A small image VAE, trained from scratch: soap at rate 0.0018.
Rows from block 2 of the decoder of a small image VAE, named by matrix and row number. Each number is 500 + 25 x the weight over its row's rms, rounded and kept within 0 to 999. All counts start at 0. Numbers have three digits each. After the name is the row's rms in percent of the matrix's.
After each channel's rows are labels from the 100 images, of 14848, where the channel reaches its highest value: "strongest on" is what is common among them. Only what is clearly more common there than usual is listed. The data: photos with spoken descriptions (Open Images, Localized Narratives). In brackets: how many of the 100, against the usual share in percent.
# conv: 3x3 conv (decoder.mid.2.conv.weight, 192x192x3x3, standardized in use, each kernel summed), inputs 96-191

conv.51 112:542462467512453484474487533559518551489509489515499549486470527508494481515488482532457532497530494471501473498489522538550521498488513563490505484491470495535523529487491449484540547515530486507486492501501494523537496443479491514548520511511503485513532499525450498475447507535496510527
strongest on: text has "sky" (72 vs 24.3); text has "water" (29 vs 7.9)

conv.44 088:500504554475484491505474468506517475510483497458493525481472496478486504518483493513480460529495421480484503511441504491544531536471484465476503465485513527531457485527540490455465499472539457508527475517518485512525495492506523500500478476528515541494519526493481537512489487481486544489
strongest on: text has "sky" (60 vs 24.3); text has "trees" (55 vs 26.9)

conv.185 108:510486494528505461502457493529513518523523524530510509538475516537433493527510515503489534511486511527455482508502530522470516490513478546473493538501490495517524478491456473502568516474472491481531543495490494530509483482518467487485507460487486481480492485514465488526482516477473498511
strongest on: text has "buildings" (29 vs 11)

conv.145 098:507480496528503481480553493519509522549514512518515535514556516514501505497487461515467496498495477521535495516493478499495485515474554509534521496494481488462509535490525464509494522517520522474486507513510548461518514502460513515539517485511489503482458507484492525519478441483494508478
strongest on: text has "grass" (33 vs 9.8)

conv.81 084:519484507517481477481501496507510522491517500445566519491493497473429466505549495477504491438524558497500481524566507507482477508474494508515528499494500493469476505479535485525486484522457515539505498474505499487496531522484544482508498494468522547503501484498484508486522465535508483544
strongest on: text has "black" (31 vs 9.9)

conv.171 103:520505512510497497453503512494481510509474513526490524488492503518539502510465497485468495530518456533503485490477479481538503538485491475420499470505496493485492499520489467486541507497520492433496550483527490525508476480516496489518502473543458462524423514522471501465480532494487479491
strongest on: text has "trees" (61 vs 26.9); text has "grass" (25 vs 9.8)

conv.57 093:508511499505466521463523496497516484543462497516549505517466527460520456530502494495510533496514499534509499475488492495525513520495474485480557471517480522476530463518487482472461494466533488445536524497549471527510518464481531465525472489535476485501501474535469514464473576507454527488
strongest on: text has "trees" (66 vs 26.9); text has "sky" (62 vs 24.3)

conv.173 082:525526501468494491476483492493539508525492499469483518469481497527505481487478493510463527520522453523517490494458528513487508534483510464487530481529517478459511499506479453521450513478515485460505547519508491521521484507509498527462509452499444452519481520519478505445518477457467505464
strongest on: text has "sky" (55 vs 24.3)

conv.83 091:516545468490475436497506501504507544522473498503502507471496468508525518527446499529480503490495508511550492471531506530508499518479526504460546481482492513446536453494543483505462532423504481462473477547471495481514511497508489474495490462535484469519499543506498523502477481509529491500
strongest on: text has "text" (25 vs 6.6)

conv.164 067:491477483493465497530532506512496507515485486520516499493443516514499483491447489498499468470478522473529503479520503543544506540482518522464509497469480487486465524515505490520494506493487495513539471533507474495509508475491514497468476548450510509467462471526504544489458480522524538502
strongest on: text has "sky" (56 vs 24.3)