A small image VAE, trained from scratch: 32-pixel images.
Rows from block 4 of the encoder, named by matrix and row number. Rows with one number belong to one attention dimension. Each number is 500 + 25 x the weight over the matrix's rms, rounded and kept within 0 to 999. All counts start at 0. Numbers have three digits each.
# q: attention query, key and value (stacked) (encoder.blocks.4.attn.qkv.weight, 432x160, the q third), inputs 0-159
# k: attention query, key and value (stacked) (encoder.blocks.4.attn.qkv.weight, 432x160, the k third), inputs 0-159
q.82:504514519494550483509491495466515500502498508486505494505543474498499496498512486534486500484475472506491518503443480505491500489481500529444520472505512498518453489514483479501489494470426495513468491537533470449510516509491481499483431547489541517464528558484543479491482473533451460493503472509553478475500525493547468511475541504494502493513525483526472474578507496479470512511505534506509513525495492499514510494510464518468500507517445484484538508525476504500527480482490511
k.82:524480475486531540526473493475476470513486487532473476516525469484504485482512520525467505533490504517513536475441518501498545504491481457534500493466533530486499537497521504541521557535527491494462519489533537554535492542493523477528569503522482526493471485502433483485488465482493463499504508502475515486497508471439522496478530498508542481477516489506486500490538508483437543494518500539495552512458523519498475498525506523499490479489477480479503544507449503523514509501483494
q.83:482508536466533513490455482513521551455481470495447502500484516464465485507465524501517517432498509511523456526515512520488474497507527516468481502500436500488470458485433500486504481505468471506476559518488476493537460495519527480511534562521495556497509538511473479495486451489527491536488507480552498511481442483480528460469500522460552489547503468526487497495499474504467522532516445549528488489519544521506473581500469529533497517521508513497478542508480511477502536491540495
k.83:524521503477450546451504438508516480521494464498487480461499516499497480522517531520481504511488534461536497492517477478506497505494516534517439543477523497434499493514492474494479526550504521448494502525476460490529473499476536529496506483526456516483521486524477501523463483479500517523507514515494501493474501484521498517540518500490526474510507470477493527498493486522475479492503492457496563501488463523501492492497508454450484519489510547522521487564507507524484510478480513
q.84:511524478485468528506540500502500497446502470472495491489478524510502486530489505485503477521479517527502465473500535426479482501488458500489485508521519548495531504566538494464481500546491503480515500461487507502474472524492517519518479481455507465527485490467492499487507514529520428529493474444508473498492511519496510467474508447480472508489461500481479505509508485544523476512558530505469481516503480497488485519509478509497522509471491502469500501507518499496521489491513513
k.84:477513510542486572497504520511539495450524510494521544501484470522554500461488521510533506485486557446484526517540502499507513495514496508464491525476474502509480488477479525513509510507466485486515507480470449502494467490511507499540501496471430532507480515479476480497519458524486509530542487486509469493510528473490539493491508467463484486462557493478526516485526496536474458503500537488453474470477482481510490522498475523507501502518489513504482496528502499459495485506499518
q.85:474442484505478530490546543500464498512519515548504521497501521528508497478517552483501481469476487505536545492516490487494490486517501506551475534504465494464513482531528491464492521508509516512488514534501477503497488501513495519499523465497511464531509508480490556489487492545523521523485496496457471498500503512468532510473499458503476503527478514472521494547548529508502476514468483564523499493535517541509514448494491484520485499483538562489482522503478484541543465469529490
k.85:458527490519542546476522507498495505465472502530445491471492514504516514493469461485509492464495531509513458511498514506517479496499482538480532463500520497486486462555504470509496514491470522517502517504458507488500486552480482513479515500498465491513496492466491519490551503492520470489504482491512465515548498561502509534534481489472550479517509491476473526521495513560504464492490498560489508513521476501500523471535482470511509528519516528450536464488501512472493460458522483
q.86:505493486493466516508496472484464498459511498500514483497451500521498504488537547511499478527474543480497490508544515465533484466515508486506513488501517500466488464521515485492505509538532505526533511494513492473478471512508514499514514473457484460494540468496465484481507516540462472467483514464525443507519519521525467502521514531506457487486511503531513519513536497513473459493531501497473484471513489531497526502485509495469500514505515489476517516560515518491481481511519509
k.86:480504489520443483535502497533500525496530499535541466458472544467519510511499558510530497506520512460495508486457482458495490503488517465518528515536498500487510526526541515494500503450483508558491471486475464494481508466499511487510491464486501506480514460519497449496504482488506530506446496493486517462491482484525510530526491480512493433517484481456522513492482519577466494509503516506469528484498488533509496475540495513469515480531514520512558477497510521434479500482503508
q.87:511466483465489542482495483537516461501521489499480525475558482506503493484492479495515500506459477502500521521482517553538470519496531501497524502523484512488505482497513490498488501511523499538505502467544479442476501509447500538515496534501496502466478458492484474501519515503463484497501497506478489507491458531491470510465481495476462481516498444459507456467490523510499482504527507488498463480479524471541461496443526494521511527476498518502434475515469472481499509531494504
k.87:493511475474478441504464516490546517559515502482471526513487476499489498519439488511441451514476477558489509522499485513498470511496477492444528462503464472531513495513486457495476486505497464472549470461506486506475494481489512452511485550488483509501502469503496518501453474535486501483453467465515527481496464544497456524482559488496499483506482504535509491503488526493473465523501476514501509482475499489508431463500526515526477552462545518493433496524462457509519458528525498
q.88:557501521554502489475496493518518555507523507497496475491491513541524508491482526502510482524536428464492493480495484477514511532496514500533456464487479477470518558502503399501486450505508521513517537487509491560478468502548514515527539492505491493525540476490498514497441517474496509536459519508510442537525493480474473473481445506482470463510533496497478524531522501420531453470515479485475452512500496498532473507532534487485501510498470465475500522487495477475498488520517469
k.88:511536479483466469453493493481533473491502495532510496450511521514496518518509538499465522549483516511488514525463494508482517478467514492512538483510482535527480451520508461477468524487463456557521491533555453444496536553511481487500528476472487511512500482518499549506533512485517517478479502541555534477492494465523500495533511492512464496492513480521528472508481470515527527519466501439516488482489534526560493493522544500483485488510500504515486494459446499489549531485504495
q.89:497474512531510468501513508526472516484500496494502510516510482472530529491481497502501511512502518519517525541492477491482508484523477507552476557494504479500494503425472545525467482456497493528454498579507530473526463480509545543480469485534481506494514488545493553526477475502518482487448503503490505502517470498509523517489525533486530501502497467462478482485472472514495506522494492477484528471515538453507502523486519517499486468514461479456473526490491492515540478501524504
k.89:515500474554466462518510511532462493472499490491460521513471535480469480489449481470487520492471459536498472469519500525491496500485477506499501474517462531490478499512517541477495507497487473526534509487517494460519494527511468484509519498531527528534511535458488497487521495490480450461488437477476526518451496506492498501519525477512510505505504474507454471532524518509490503502482547481523539517505518573479531536498499532475524482511520506479485516482507534491491516470477501
q.90:510495506474487478513530487500524503506506500488487495475540501507490477519535485515517488467504517541495496467525503508497541478484478534509509488500438470492451525500486522516525580470472472515472477529523511506556467515483466544519505512479511463534529536479502501510522491488487493480494491540552493515482501489493528522482514499511523505514542508514487473514506511514502495506485553537556479468484505490522502513483513500479525489520498536469474505480472504500501524480483500
k.90:519492519522504478506529484498489503461488481479497496465517496504487506512476483517522509495494546483515500534499497527480521478462492483483503466501450509470510470517518498523517516475485514488467543459521532537494475518505480541484500494539498534532513525451517535474470507448473547490476486546481506498485488513458495465503523491513492491503531482487480514501520453515531498448519485520549471506497501467466477481514527480484515515517504503461530540524467488518522464480491532
q.91:503503447496540462505517489520516503476489491503514539553532480471478499503521512495500510493496495477533517521527477481522470488507522484449500466484527525508478481519512488484497464495540517507488501464497523473518469471522507515484488482500469495481454491522493520500482480484521495507527437478504499522503545466512503519511525485547540481472489476489519514447498489507477493484511495527481474516527539471516483464497440502494507484508518510514507538513516527527554476510498531
k.91:498534504494505460527502450471495508514501501467506478533538463504506488454481492508488464541522501475491493467500488515512513510527513507519527518503537542481497512495500527516523448511543502459516544466510534487478551470511536495520476484541519467513503545515527500506544523498453481496505489496522474518504522464497482497531495541475484515511530496527477497497525528501533528488524526518497476471490489499521499491490498493524472510486470488507471473523491534503524471516465509
q.92:460507493491494521507500548490518519479476500507543509527512518503492517479513507464517523503523516502508543504518539534502484499528522510509462519505532437501429518486467504513504463510474462507529501522499543486494545535507488483491495493476502514482516519509497467527518510478485518479489470490452511501508567520446516521526506474456497525521505503479500540502493514569509539555526510455508516506467514448559488531510484518528548429508517499510488516459546488509561493504537506
k.92:470509529494485485529501530536477503522469487532568524476437568494504493521503498509513511486527536519487490508534539541478532452499510459499491505497521513523488526472528491516514467489516530510495466503521510524517489475516547485528509497485475523510518517521494506495542488538450483493493484484493480467503522460476477530465525520503534529486528563476508552498492513464491491464474498439473485505460498507518486468459517490458517477492535490486498472491526494494534508495516482
q.93:482508504536469474465559485513483488463470505491518472489486483467481476482461498482489494478554486482485509505473514529493505478526460515524479461480513484515489512492443544512508536477503494486477515464466521493512509480480520502490502473495481519528515529489497530548473484480498527510505534454545549496501489518469450505509490443516509501511514497480465499504481496462510484455476479470510509515509485471527499472531503481496550484501509495512470464512481479517478503436581480
k.93:484510520497527480514496489514501527493482480484472503507450538508479535529569493492531464533496474489497504554490519540528469496496459526551514514501495468510472506503453465502501531475501510489479506503507491517548485498472513523498473493510476512480467528512504534503502509522520472481507522528475507500486442507520474496486516509501466473428530493529486490518524505497502466505483526483472531520549508519476499492490480469479514470523486531472513533526505522500502502516526490
q.94:493474500524493494498486493524460492528466508489481495495519500479498496499512467504499524477524528500475493500484487486540493534469536507492521480504437514530492483489490475528470494513451473512474506482518487489499452489481528510510536495486505473515525467526467540518480501523489487496523488511467517528513542536536498528493475489498555490506540506544499509486504460507460479562541458513500461490466515481459506547477494495499459530481512450494537502513487474485491503547493500
k.94:488476513459442511530474484527470468474489509522561526488518465474516489482478505512495514500479499481481509533501467483508554527462483502526511522512457477542468483441472493483514506478483541496563436502500519516518464494504494489522493474467470533463485545483460490516527487528490500501521481510518529521428521503454500486453488499510483492477510515454491471499515483497499512570528522521480504534482486505455527543506482557503453479462539489515503522494504477475522531540526502
q.95:486516516437436476531533471510489493511510534536548499430516471508483490510479457502511527470510554525495471480542483478464523476444504517479515492520465463536530494516520482507480447521515521491530509482506510519473489528492508494496480569552459483526490497468502495539510515495499502510521567536466492489469512484498449508456506488539498482458503519514498527550490471458515516530479468530526533528489504511519484472495469522514532489489530534485528466481505524438522527531461481
k.95:474498477495516461486494498493491456490511495545491511489517492475510517528531505452501498501472466502484477466491489513494527515434542477475507479495481516534568505439529503530480498493495515458495497455533477527534502491515510523499471579521497487537476478524457529513473485544479502502474529513497534491526482462533489486470482475495457446483500506538514477524494476546497510530525451477522486516475507488474492466486532518503508485517516473524474482512474501523515508495495498
q.96:517467466548493451517478483508461505501516494471457523510475500546498517513548506486413472485542548506524518527543477464477518486508443503506485466500499500505513521487522505488521526472544516479487474523490469518512486503475497489500484465472525474500469528489499503504477514507477479500498508499510475488532501510471513447465453460513473518454504461523503535514500488556500496480500478436519453507468515528492556528481480482531470469489448452447445488506541474501550527498520500
k.96:548503490499543477473451498471469508490491491474521480484502508513471488526555505530495515504507488474519493468542487502518505489498465486489473520481468485510526522495491506499504489493476470482480486535496481490508451510492553471481462506503512504488486484472559481501513527509511460457450511498466513500550489465515462491528491467447509539474522537496496463511489510503497475495511486498551496542498459500478454573468475498471527536503493460522515509540498491524483486539500483
q.97:508495510511524527489550526481506495489470508517470531535538480526490491530508526542515536494471499477513447516517527517499521523479534469537500501495433498468536523522475505460513494527476444485486544548515501536531484513453570511511551458536491531500481522526524466518442440506524512479495530529519481512533541467499495514553501498558534499487503494487496493474491502486501501537478502545511483481511508506448474497491526497489483491491487501544497462512496510474441483537469480
k.97:498532463475466487523565482540523523502490490505536520461464507507491500518505483512505428502487502504510496497520508529573524538480532486488453510508483519482542505473466498450492476511547501508531516470458532537534510535522504485520497457496461474520509483508476494498427490468486476525506570522509469419502519476508516525432445472494484490500501505482505509531500547498469480507514511487485509496451476512479484478514526522511484518516496480510496484476523488516456484525487488
q.98:489474474481467510503459497517523514496501467510427541467489472520490516502540515500479507502515471500513512477505488482529448473494511461502483472486500493503548536535504485479512515434508514514506483459529553532476528528488512522473499485540510503511437463483476534488536456499478488506471513502490565519497515478503498479475474525528486467487510464502505479491503521512548483512514474509488481511484477473474492491509511487487503477527544498497497507530524465483491495542501499
k.98:496519488483455516484498515507538496458516479484516473495485499504505524529502526536546444499534484578474541501487504529493496490492502444481504508559533493508441506531486532461508526515521483512538500477483468458477461510504524474481497471471512491543489530445523544524492480511518472437446475491471481488487485495514524527485514499482515519455512485523512485513497515493499471463461497513544519502459485483509472506537459509484561489524515488488466508538512502494471545507503505
q.99:527512459502492493513456490510488466524519504522479500485508464543475503531515501484528506518518511473526507468491508451540514537515531470502419551514477504480524460496519532497532520498537504488509513487496507478511536460439483493520502502498500500508530502532528538538535499523547492511528538495509513467440492528519502464537485493488507465477496539462484482496551512505498471473494552498505529522529504542519487518501549483454489506474495500471490526528527506513508492526474536
k.99:516486486491526517503537544454473466520501521503539542482484503530498510502494498497451528476491499502498477488488521511462486548491482450498486546491456486488528495516507474498535500499497479536547537520516486448528485520508500476518504501468486484480475517518471526515499464488462508495467507485491456516506500480491514480483478510492487470475514489500544495525528523492481463469521539470513475501526511512559547513497466511461505497490477494458470501466482485473510517525474501
q.100:528494509507496455531439484513478471543502487496533508501455520487540456504430475470482525466498440490500505498548465505512493476496557508450521507484515552499500477469459514519499498509471480488519515511494503456536474492496467493482522540509507472467477512526520502452476491507504474497494543485535524444484502523504536499560481484523527484529480456470490513477509499474484514540452494540504518477476458524464524465511470514551483551517498480495463484494463497525503530494551528
k.100:511551479506546464477494523472507464458499514485487499464504531487481482511526476473465522498468512504539460524485506453471514501522474456498540492481523495465513504512500488503517549484485473515485512518522508465491515503497516518501497517490515484498513509488516506495546497544499461455513551475514538495479507481518531442537498500528487545527557530524543487447516474479482498481489526517459532494522542453507478474482503463515478501499519505445516472512482523502482565504518516
q.101:509481504504518498552538492498538490535503513537455513498502470507502493548510510490506454536557499520491486515519517531519488531494484495472474510522506488485528497488539526513451452470540486522558515434503485483507496484561517495519483496498475479458482496489497508522512478430493504470494493481482483546507496510477507505481491464476511538486471498509534580500560505506483489514542546525468472518511481520516503488462518528539498500483498501502468460464485466498517556492485506
k.101:517508508471471487513526470469546543497476515489450499490511503571521495463573514502488501499530557490493501495496492485484512491498496476536500534503540485479467507525481497528494496466509518508477501514468515521508539510542514481498472511459466512489496509516460471490517407501513476491498480487485498528515505538560527488523487493484496533514480479506480542493496537546472527514508506501501474493480531440511499549488502540441501487538485495504476483519508494521496532499441530