Rows from block 6 of the encoder, named by matrix and row number. Rows with one number belong to one neuron. Each number is 128 + 24 x the weight over its row's rms, rounded and kept within 0 to 255. All counts start at 0. Numbers have three digits each. After the name is the row's rms in percent of the matrix's.
# gate: MLP gate (encoder.blocks.6.mlp.gate.weight, 320x160), inputs 0-159
# fc1: MLP up (encoder.blocks.6.mlp.fc1.weight, 320x160), inputs 0-159
# fc2: MLP down (encoder.blocks.6.mlp.fc2.weight, 160x320, transposed), outputs 0-159
gate.181 099:084162129123148124114120096160110142119129125145166113157142126107139137111106143139137164135115100147189096170129133131128094094135168101107110122137143114149135112120140139119087118159091097112142105123096097077134097149087078093165123123130146120106139136145191118130109082125156048141147140139152152154125108147108138116133112116121101106123138131145096119143108109095148117159107106123113139131109089087103126087145082127162139140136142140110136158123126186166102127093111121
gate.182 095:141169137097123144124182154140134150140072120143158143163155112117139134127126150145181148166117138103139115164160112147154117101116138206122135101132132096136163151171167142125133106168088161128149119154113154154125128138139138138169135132109146124144151114122132128138104117115114147144137166166098124101089129122125107134100080112125176082154110118133141141076096091086145145113129143135119145139163139120121116091136124079134158123144105173123128165106097107097143109119096129
gate.183 101:109137137114139195131114139140138157107137138181165088139130100111137120117104116107142169120111115109127129170087137097120163146138117111135132106086145073124158139115157112105117090169120130132111128151116141131185121131124116128142113162106119115092152132101165107134093126111135118153128138076167101103113118145102138097142136146123144124094156166147116117109114128111098133146133124141149173099136135128122110065124097141134140158123147136130161186052123160151152139130145184
gate.184 098:131123120173165125156125093099166142086130107092133119170161128138118142169167141111133164133119161131147160155155109156159121163174130140115125116097110140112176115102090120161090133146077133119143165142133165155178139126124098130157105164141115140133130098115122132081070140124110185113145128093146139118113106132119116105117109149136170122120116118130108140158132122146111148158124164143129110138112145183121104132142125095100149131165136142096093176132136157149118175130117147
gate.185 086:161131153153119126146130140191146124096128113156144111157118193088112150143127156163131137111111114176133143136147131118179189157139153151139128141114136157104121152112143142170128117124101166133129151105105134171132128123091121176152119144132143128135112134138112106147168058131142124095130123139146100124104155151131123154094108125138172089129095155054125132112117132127096132159146146118093101125118141129150118136151113138084103145130104123131122109139142196162134119160098109
gate.186 092:098126182101129138145121125123140130157134114101146155155103117121112096136125158136119137126159159175150122129113178130130112136129165163131128136185116100129126112144087128107167133137130121117105112133098108154150118132114114118151147124154165113114101142062121117156121092105131155127137143115130137112146154085185126127151107105154134117088148098144094105110111124121139081154115166132129131122094138148092136185132138139107130124174146117110127109133179122122067160104133214
gate.187 089:174101160135125125107104109097141095145080105144102141167114149067106082116126156086140145099135114128077144117126129114147133103152135155126076076178127136155113135083137115123176114153137129155134164145142083128132114108135118131198110137120094092097117115107099125131127095118122108120106102105150127108130142166115106134114119095133145159127113108138105108151102120138104147083093139122101104110102122135106132120188122121114148145104138137112112141117106141128114100183133167
gate.188 116:092134169083113145127160131121114168164103173137124135128128137104090118123135146140106164138141137083143087172100149106138146128135141134133137114095124124140098122106123113101135149147103104148185148161148157167156138160148128138179113177124102146067152172110098114141129118139124096103163118117164162130107085114116113140129105148147157148155165191109116128107137141113091124144099157149146122083132126118115143132147077116121137154112178121100132121146102133136123101121115158
gate.189 106:114149112103122121169141116155102153127074121080152093135152152165070151163084089104128090142172152123214121144121152099113091155087134126144105082086129154140111123141131126151122123111109102106129113101134126128131115108140091095150157161104129118087100131165155193105114111113124103123132168106140137114115097118147136153159147142129125106143134128119156141133103129108137122138133119150128139174153121083107114116140151135107146097119126099122159145117109163139156101117119115
gate.190 094:139169133144121110133144113121142108122126131130140095160147088083105137107131123097072133140157144145131164108089148134156112101135134133126130099087122148127057124130088153132097177168115151148159135118160142103120124121108144127131088138111091140108126091111136122132131126130115141124098121098112086130147135150155137118132113093129181118111101129169138137154147130130155122097119143172138153116161162118098078140140075119057100117147149128080135112139087076116129122135083140
gate.191 103:080110113103129143113112142168119146116083123162124082130114121083140122108148131183160151123104127172140076137111106118130178147117094151129108101119098144123132138135076112161155099164130127155122172092106080134185139091077108142148143132110168107132126105139114118114153086100144138098122122106160140129125149100124156135138138126134151118090109102124135095131095134136154139129129167144140131158118133156113122094126145152116089139087087136104112121114114168083149149154105120
gate.192 104:124175113143115156169127171149117095128112107122097144158137139095157155136147096164153113140126128086103132157133131133144172111141178105109055134103180140155160155104140116118142131181140134115089140128137132120149134120128086136109121136143105162100115118082104103119116120117135124129160096124078149142131131127117106179125149092126130084090144133089094123106077133138138104134145157111150120127120153138154132131130095112110177123107111135097100167128140122146073134096130096
gate.193 098:122123145140127122128104118148121146137073119117187187161138160109115132099131125118131162127157137133109123178161142117118172089133153186122128140124115131129146138110066106067124152142127102119167118110130124090168126147099088133124119138117137135095118133127164135136124099134169101136102136161144144179130095151123112128118085098131160163087134117121121129160101110110173159158136120152149137135136152134076145174172109146116119138173129125125153168111122126153146158138137111
fc1.181 099:139120122144116119122131091144175087132114095133105101155131171126155171147119152122099106124090069115117142118122107111108164139152131126112093154146116158080112097120094106106123100069123108107100134089183131134155101156118070097123098128089148113104124134139154129141165142149127100155155126145140126132101130151097119118146103099099113149100122101104124116180161094126116127127130120155089095136135142120137157148162164154144120125164129121117108129140145156110130127101094061
fc1.182 101:129124165155105113141105138104089109121160176160126117115114125132089095146117121088137123148136150158145113145124172140134077131106130138097159137096137103152154117127167140119071150153087120146169105136139131126156141133153106143102138123128132113166150104069154118117103144138102136146161125116162123119141131101126126112165150122134109124126187122167098135110118117149107168171161142160169156153141111168162088124135123095104104178172143125142117142136133079161159138104147123
fc1.183 098:120084148158118103138102127081137121141132056100114093108159095090090104136150112122103153097106116142188123126099159105132095166149121140117127121167101153124146126154125114104180153121121109120167124148093092108125169097126135158107139125132099118139136133161121119105139174126116090127157079112127143092169150140164115163116092116147112141125130093135114148152184110123106138131149128153118122113142141163118104134161137132152162108119147126096157133126126070143143159115156130
fc1.184 093:115114142120169147142141150102117101112172121121146139133139156080117143128143142098162132131119116152155127132126135116150169126108105127103151144170139090159089121137203131146062132171128123126145136164162158112124123120114112109073137100101118131131123143089104066079143127141138129156168134135113114149099151125152163117129116105111168128121102092145080152081169153141114168093144142132134112125152124159143119132152126121116141108120115155107102091108132108142132114142099187
fc1.185 103:103151108152101137156132150083180131132114091150154134149133152117133147126148133151186147126103113115160140120149106128163088171121115135148117144180107161140131117125141152162088135161101135153111125119130151150158141138125151148215162137110139081147085115136126140120135137138131113106133128132118095147128099124137123128080110124099151112164127126123106141162127067131106129131144085106115129168108150139153124160081116136182107107153138138137149117145152126114138144093123197
fc1.186 091:160150134151149132092091098121133136124128105153111105129117144091138105128101156161109126123141132078125097112167144117105006110112112151152123089124162106099118149144088113143161109128104132147144128130101112113144100119118128116159115133121107103119113116123081136125094105097159115099116131134151096108141122154117102104125146143120154159131177138102114100113074090130119139143131112124119109153128106160082102144145115123112157130150161122122188092114154140099162160133134129
fc1.187 093:100132120099119103122124138130120131111114123178145152135165096174101086103127125124147149092111090131119160112108170134116157139120150117131092066184090118184126102173115138142135131164124154179134101116119070155090118092133099158144130126110106103139136125103142143084134156097136121115095154143127165108075130146121121110142149146143115127145170100142140127138118125141127095124126153136145142126116122090145097121097145111132159105084157086107155159140123167158159144149133126
fc1.188 099:146121163158140090145140133166141161132138186136151118066132109149108140134116132117137160116169177095142150124128092153120085101100130167105188122115110160137122104105094097126083135165101113088123102131152144149142130115118115108139140130143117144145160112131146112172152160088152124127137103123141149117153121138146135149101157138166140095120172115094100149092102103112144110123084149143142161128138122136116162100093122108119131085109153145130169114094121163152153129149129087
fc1.189 092:148148127104145133094122079138109127107109115149127113144143165140119123128099076138148116176117132102095192134122122129149170134117121104110093128054089109133108126111144122147117085109112102128133104128152115120105168126105136123169144106138119137108178137141152141167115123182123116126200118103087096139111150126106143123159149103116157112104093149110167121108142127132147119124119097105121133115108115100148121124147107082132128158193121128140091103098112095116130135145125079
fc1.190 096:181085154139140129164133157104116119147122092153119117133166148090129177149100133150122126118117162174092152166146126122168188106141143125156106069116163100138163152157155148136177144128126102153123099164145152094133125125124095111065162160139110177124088090153097129117131165175126144108104130140090132133130164130145149132145113144124129123118115123143128090108111137160137146132151156133150133104170156110146139120146101123136154124123115116164149124113140095101141119115144128
fc1.191 111:145088158115139167089134135079089119161145170131103158165158136153120185097106148083128127100119147125114129145156144181124146115125115138118123108091113106185123112140109115077127128144100119139130091119163145138120130160109148152088159114143076140097154121142121111134106137102125122154121093152109121160160101114114165096131150088136138138120097131097116125158115165110136131120154129126132124112098146108162140110150137115096136180117125160105118143125133064148168129146115085
fc1.192 094:141136142132125119112096130120143105149113165134134166178130111133135119143143136118074141119152111110085151158113106095124177131123126146121142122136130158171143184115077101147105148119151121123093152117141115118102107148108142127116123102128116150107138154098121104124117119145124105138158120086147123126073139148146134185114101148111128164147182168157129138171107081110151097110101139121124090132145088120123131134133146165088123191154148105106150108111144106192161114136170127
fc1.193 094:118092097091125160111132154106130157110098130092127150137097158122155134147106110179108154117107096156126139148107126163112107137113140159135136144095157094116110107126153147187171128096128118139106153136131109146116084100089131141163135130130118127130091135124118140130138133116121179121138105106119181110110162122121145111118163137137118130164159097133155152110073104168154109117130102119168156097143127145145106130062112178184102098104138143179120140115134149133153116110133169
fc2.181 078:178126118142141164132071146156096135111189167097104127081121139165127163117127152116140155112119157143109141150118201139105129114182142139139131123135146127090146115105162142182162140111155110125110143149106142168120147103133096142095171174159144145152097155130126152127124142148127102132136133128170159149091129178096137116132152130133155141131116155120157147118149118153112099121144105102134160134147162131098135137159112160135144099130091152117134109120157131099166145141138090
fc2.182 099:148134151127115137134132157149106100146083157139156136149118147107106139134131139160112136136161140154154168141101115128146131105102144114137152122095151105181144098128134133100140112161063144124140120079080132093144086142143073132174107116118128122096135127047151133106063108137144165132109108132119133148151126118124108124113126128108162160150156075167127113132102124117136148163117135153143116140132123125141123129137115088113048158160145152132126143113137096169108116137140130
fc2.183 090:107137138102137134151116102175130134165086098079120074150174118135111129195126108136127133145132134156128150100087202103147101130161139141155150127133125145104147136135157142114136126132140172170134129120126093127166124132142144150137120177137152143128124086161062139114127151074103100118135112103156122127166132127169128136141170119180097143130139115125123136184162107122117149127134143126150124103137128128115145139118126096137155114115108155106146121099163094173131130148131158
fc2.184 095:095090125122133141124138120131124120112132157138114107137140091073099158140122142144128080158119105142178129051110132082149169123129121128073118120131150154136118079129133130114071185153118170126127126163098143122134099124133096146188089102126150159116111162118142118123151105129119090126136139140123147140118125108103137125127131136146147113129117067160142139138125128107150143120137157176120126155148120114152140112068121088101140125112130169138152148092092149169108116128141106
fc2.185 100:140152133117115128118106162138152114144107102116090112144138130108166105143137082124089159122115116125118137162149134181155138125103146100116131131150144099112178142151131125133129128147088121150115084126147131136146130136146116140148103139136170063148139064148146161141122115148105080146120116148128118067102157140122128161164123126089159122078110127124139153133120138126102083138157120148183125127126156107136132073086102137102138159065089115113105160131125135123119123082138159
fc2.186 108:147161132140134137138107096122111165088136133149157143175145162170126135087152165124156157158147142104140129161151144152134095150120130124160178112129143069107130128155099115162161085132131134165083121118127121084150139089134124100125150126131154102144099116109154139138142116113122126125139130128104131128153188109146138109165135164112175141120119131096132158100146133113138116139092138105157132116126127115132080133142154148136102115146191091065127090143086155115127163099110155
fc2.187 106:136103137110089134119139106137099151163117118149169168148146119101114137078130132138094094129086126107082153140136107133174138137137147153131106061141116114139155124141145151116135141162156127131079126135136129159129130103089109161136106131196129151191132159109138146113129148079126123093099158147117147094124141148156143136127130171153119090169143130116123098138151096152148097123136099128118109120113079153119074104137130141162104136130110121135131102131110114079138145132075112
fc2.188 093:153161149148142094120128133156146160161155137162107150116139126147076111107164138116135127128130152127156116130143078173141097167150054133189152095115117099137130143140149112151142122139081136139122130149117133137161162108171111128089127117123132136127134072113127118105140150119121137122146118106117145111116154087131162125092140147112132134123145113154126158105088115124091096156168160130149150125113141115142108139160118148091109101151143168119114180176094186123142132116169148
fc2.189 088:153126119141113121114084129144152131125085127129169133147124138136143115106121120127095163138116129118125171144129124155101118176109141150129116123134142144133156146125138186143143138127142151136103143136134136184105120119189133134148088137153116181185125184167169123120090103156133135134143109143069126139135147132078141133158111132120128110137117166156091114108101154150150125092141130121140138130085124163111136181136149099133135106159141139151161130116086101049166147140130134
fc2.190 105:133142118131132142148109137142086172112115121171130120094145096065124138103133125147158140174130126138122091091142156097113123122153077126155139150105165154099118117103115127150114160093133110130105134140062097111119120133138124074132138094139115163133163126158122126155131105109086096118120116084113138111141156118111130080121106081127119109159114106084133121109157127141143157090177143131101124124120090115145138174140171088127147119129135120163120125099153096118170115115134077
fc2.191 104:123114156096106130093137130141129153132122192128146145122123117100118142095147160154176129123117150082146116116123086116169144165170104164149155104101162124167136165162119125109107156119119155125130111129136096102151143138104189109104131091137122144118198161130134117163135124149145140106078128142146101131097149143122165120163107103121159136094103116138161129159101201150148121106132129115129125129164111164151110146142143133117124135133140120142138128095112140116152140144116059
fc2.192 087:096146130097095132134148140104143130141120149127104161161112115110173139116144116119098115136090137161080102169152113108128169133144173131139127123121171127159113126101145105149156139180143110157132141072111145086180100122115149086153107147111147141165132145111129129078132136144124118136112136128113183092133147152093107126125123123091095126150134123133139132079145135138134124106138117109099112140115148143104106140098170137152153160107140121097088125189124078152146162116109073
fc2.193 095:116118126127159143145140151144141148123086118132112151147102150094153095132094081142134085097134132140134179154141121133136085196123116131103116102149118125121112110103112143132127120109083120117124158130085129134147153130104138193112148112117105114109133072127088153146170045108120152130084130142119115131127165101130169154108110165171133109143129103110093121126104111137140084113092130094129124119129128136158118146147092151153140127120140096132133170127088163106146107113165143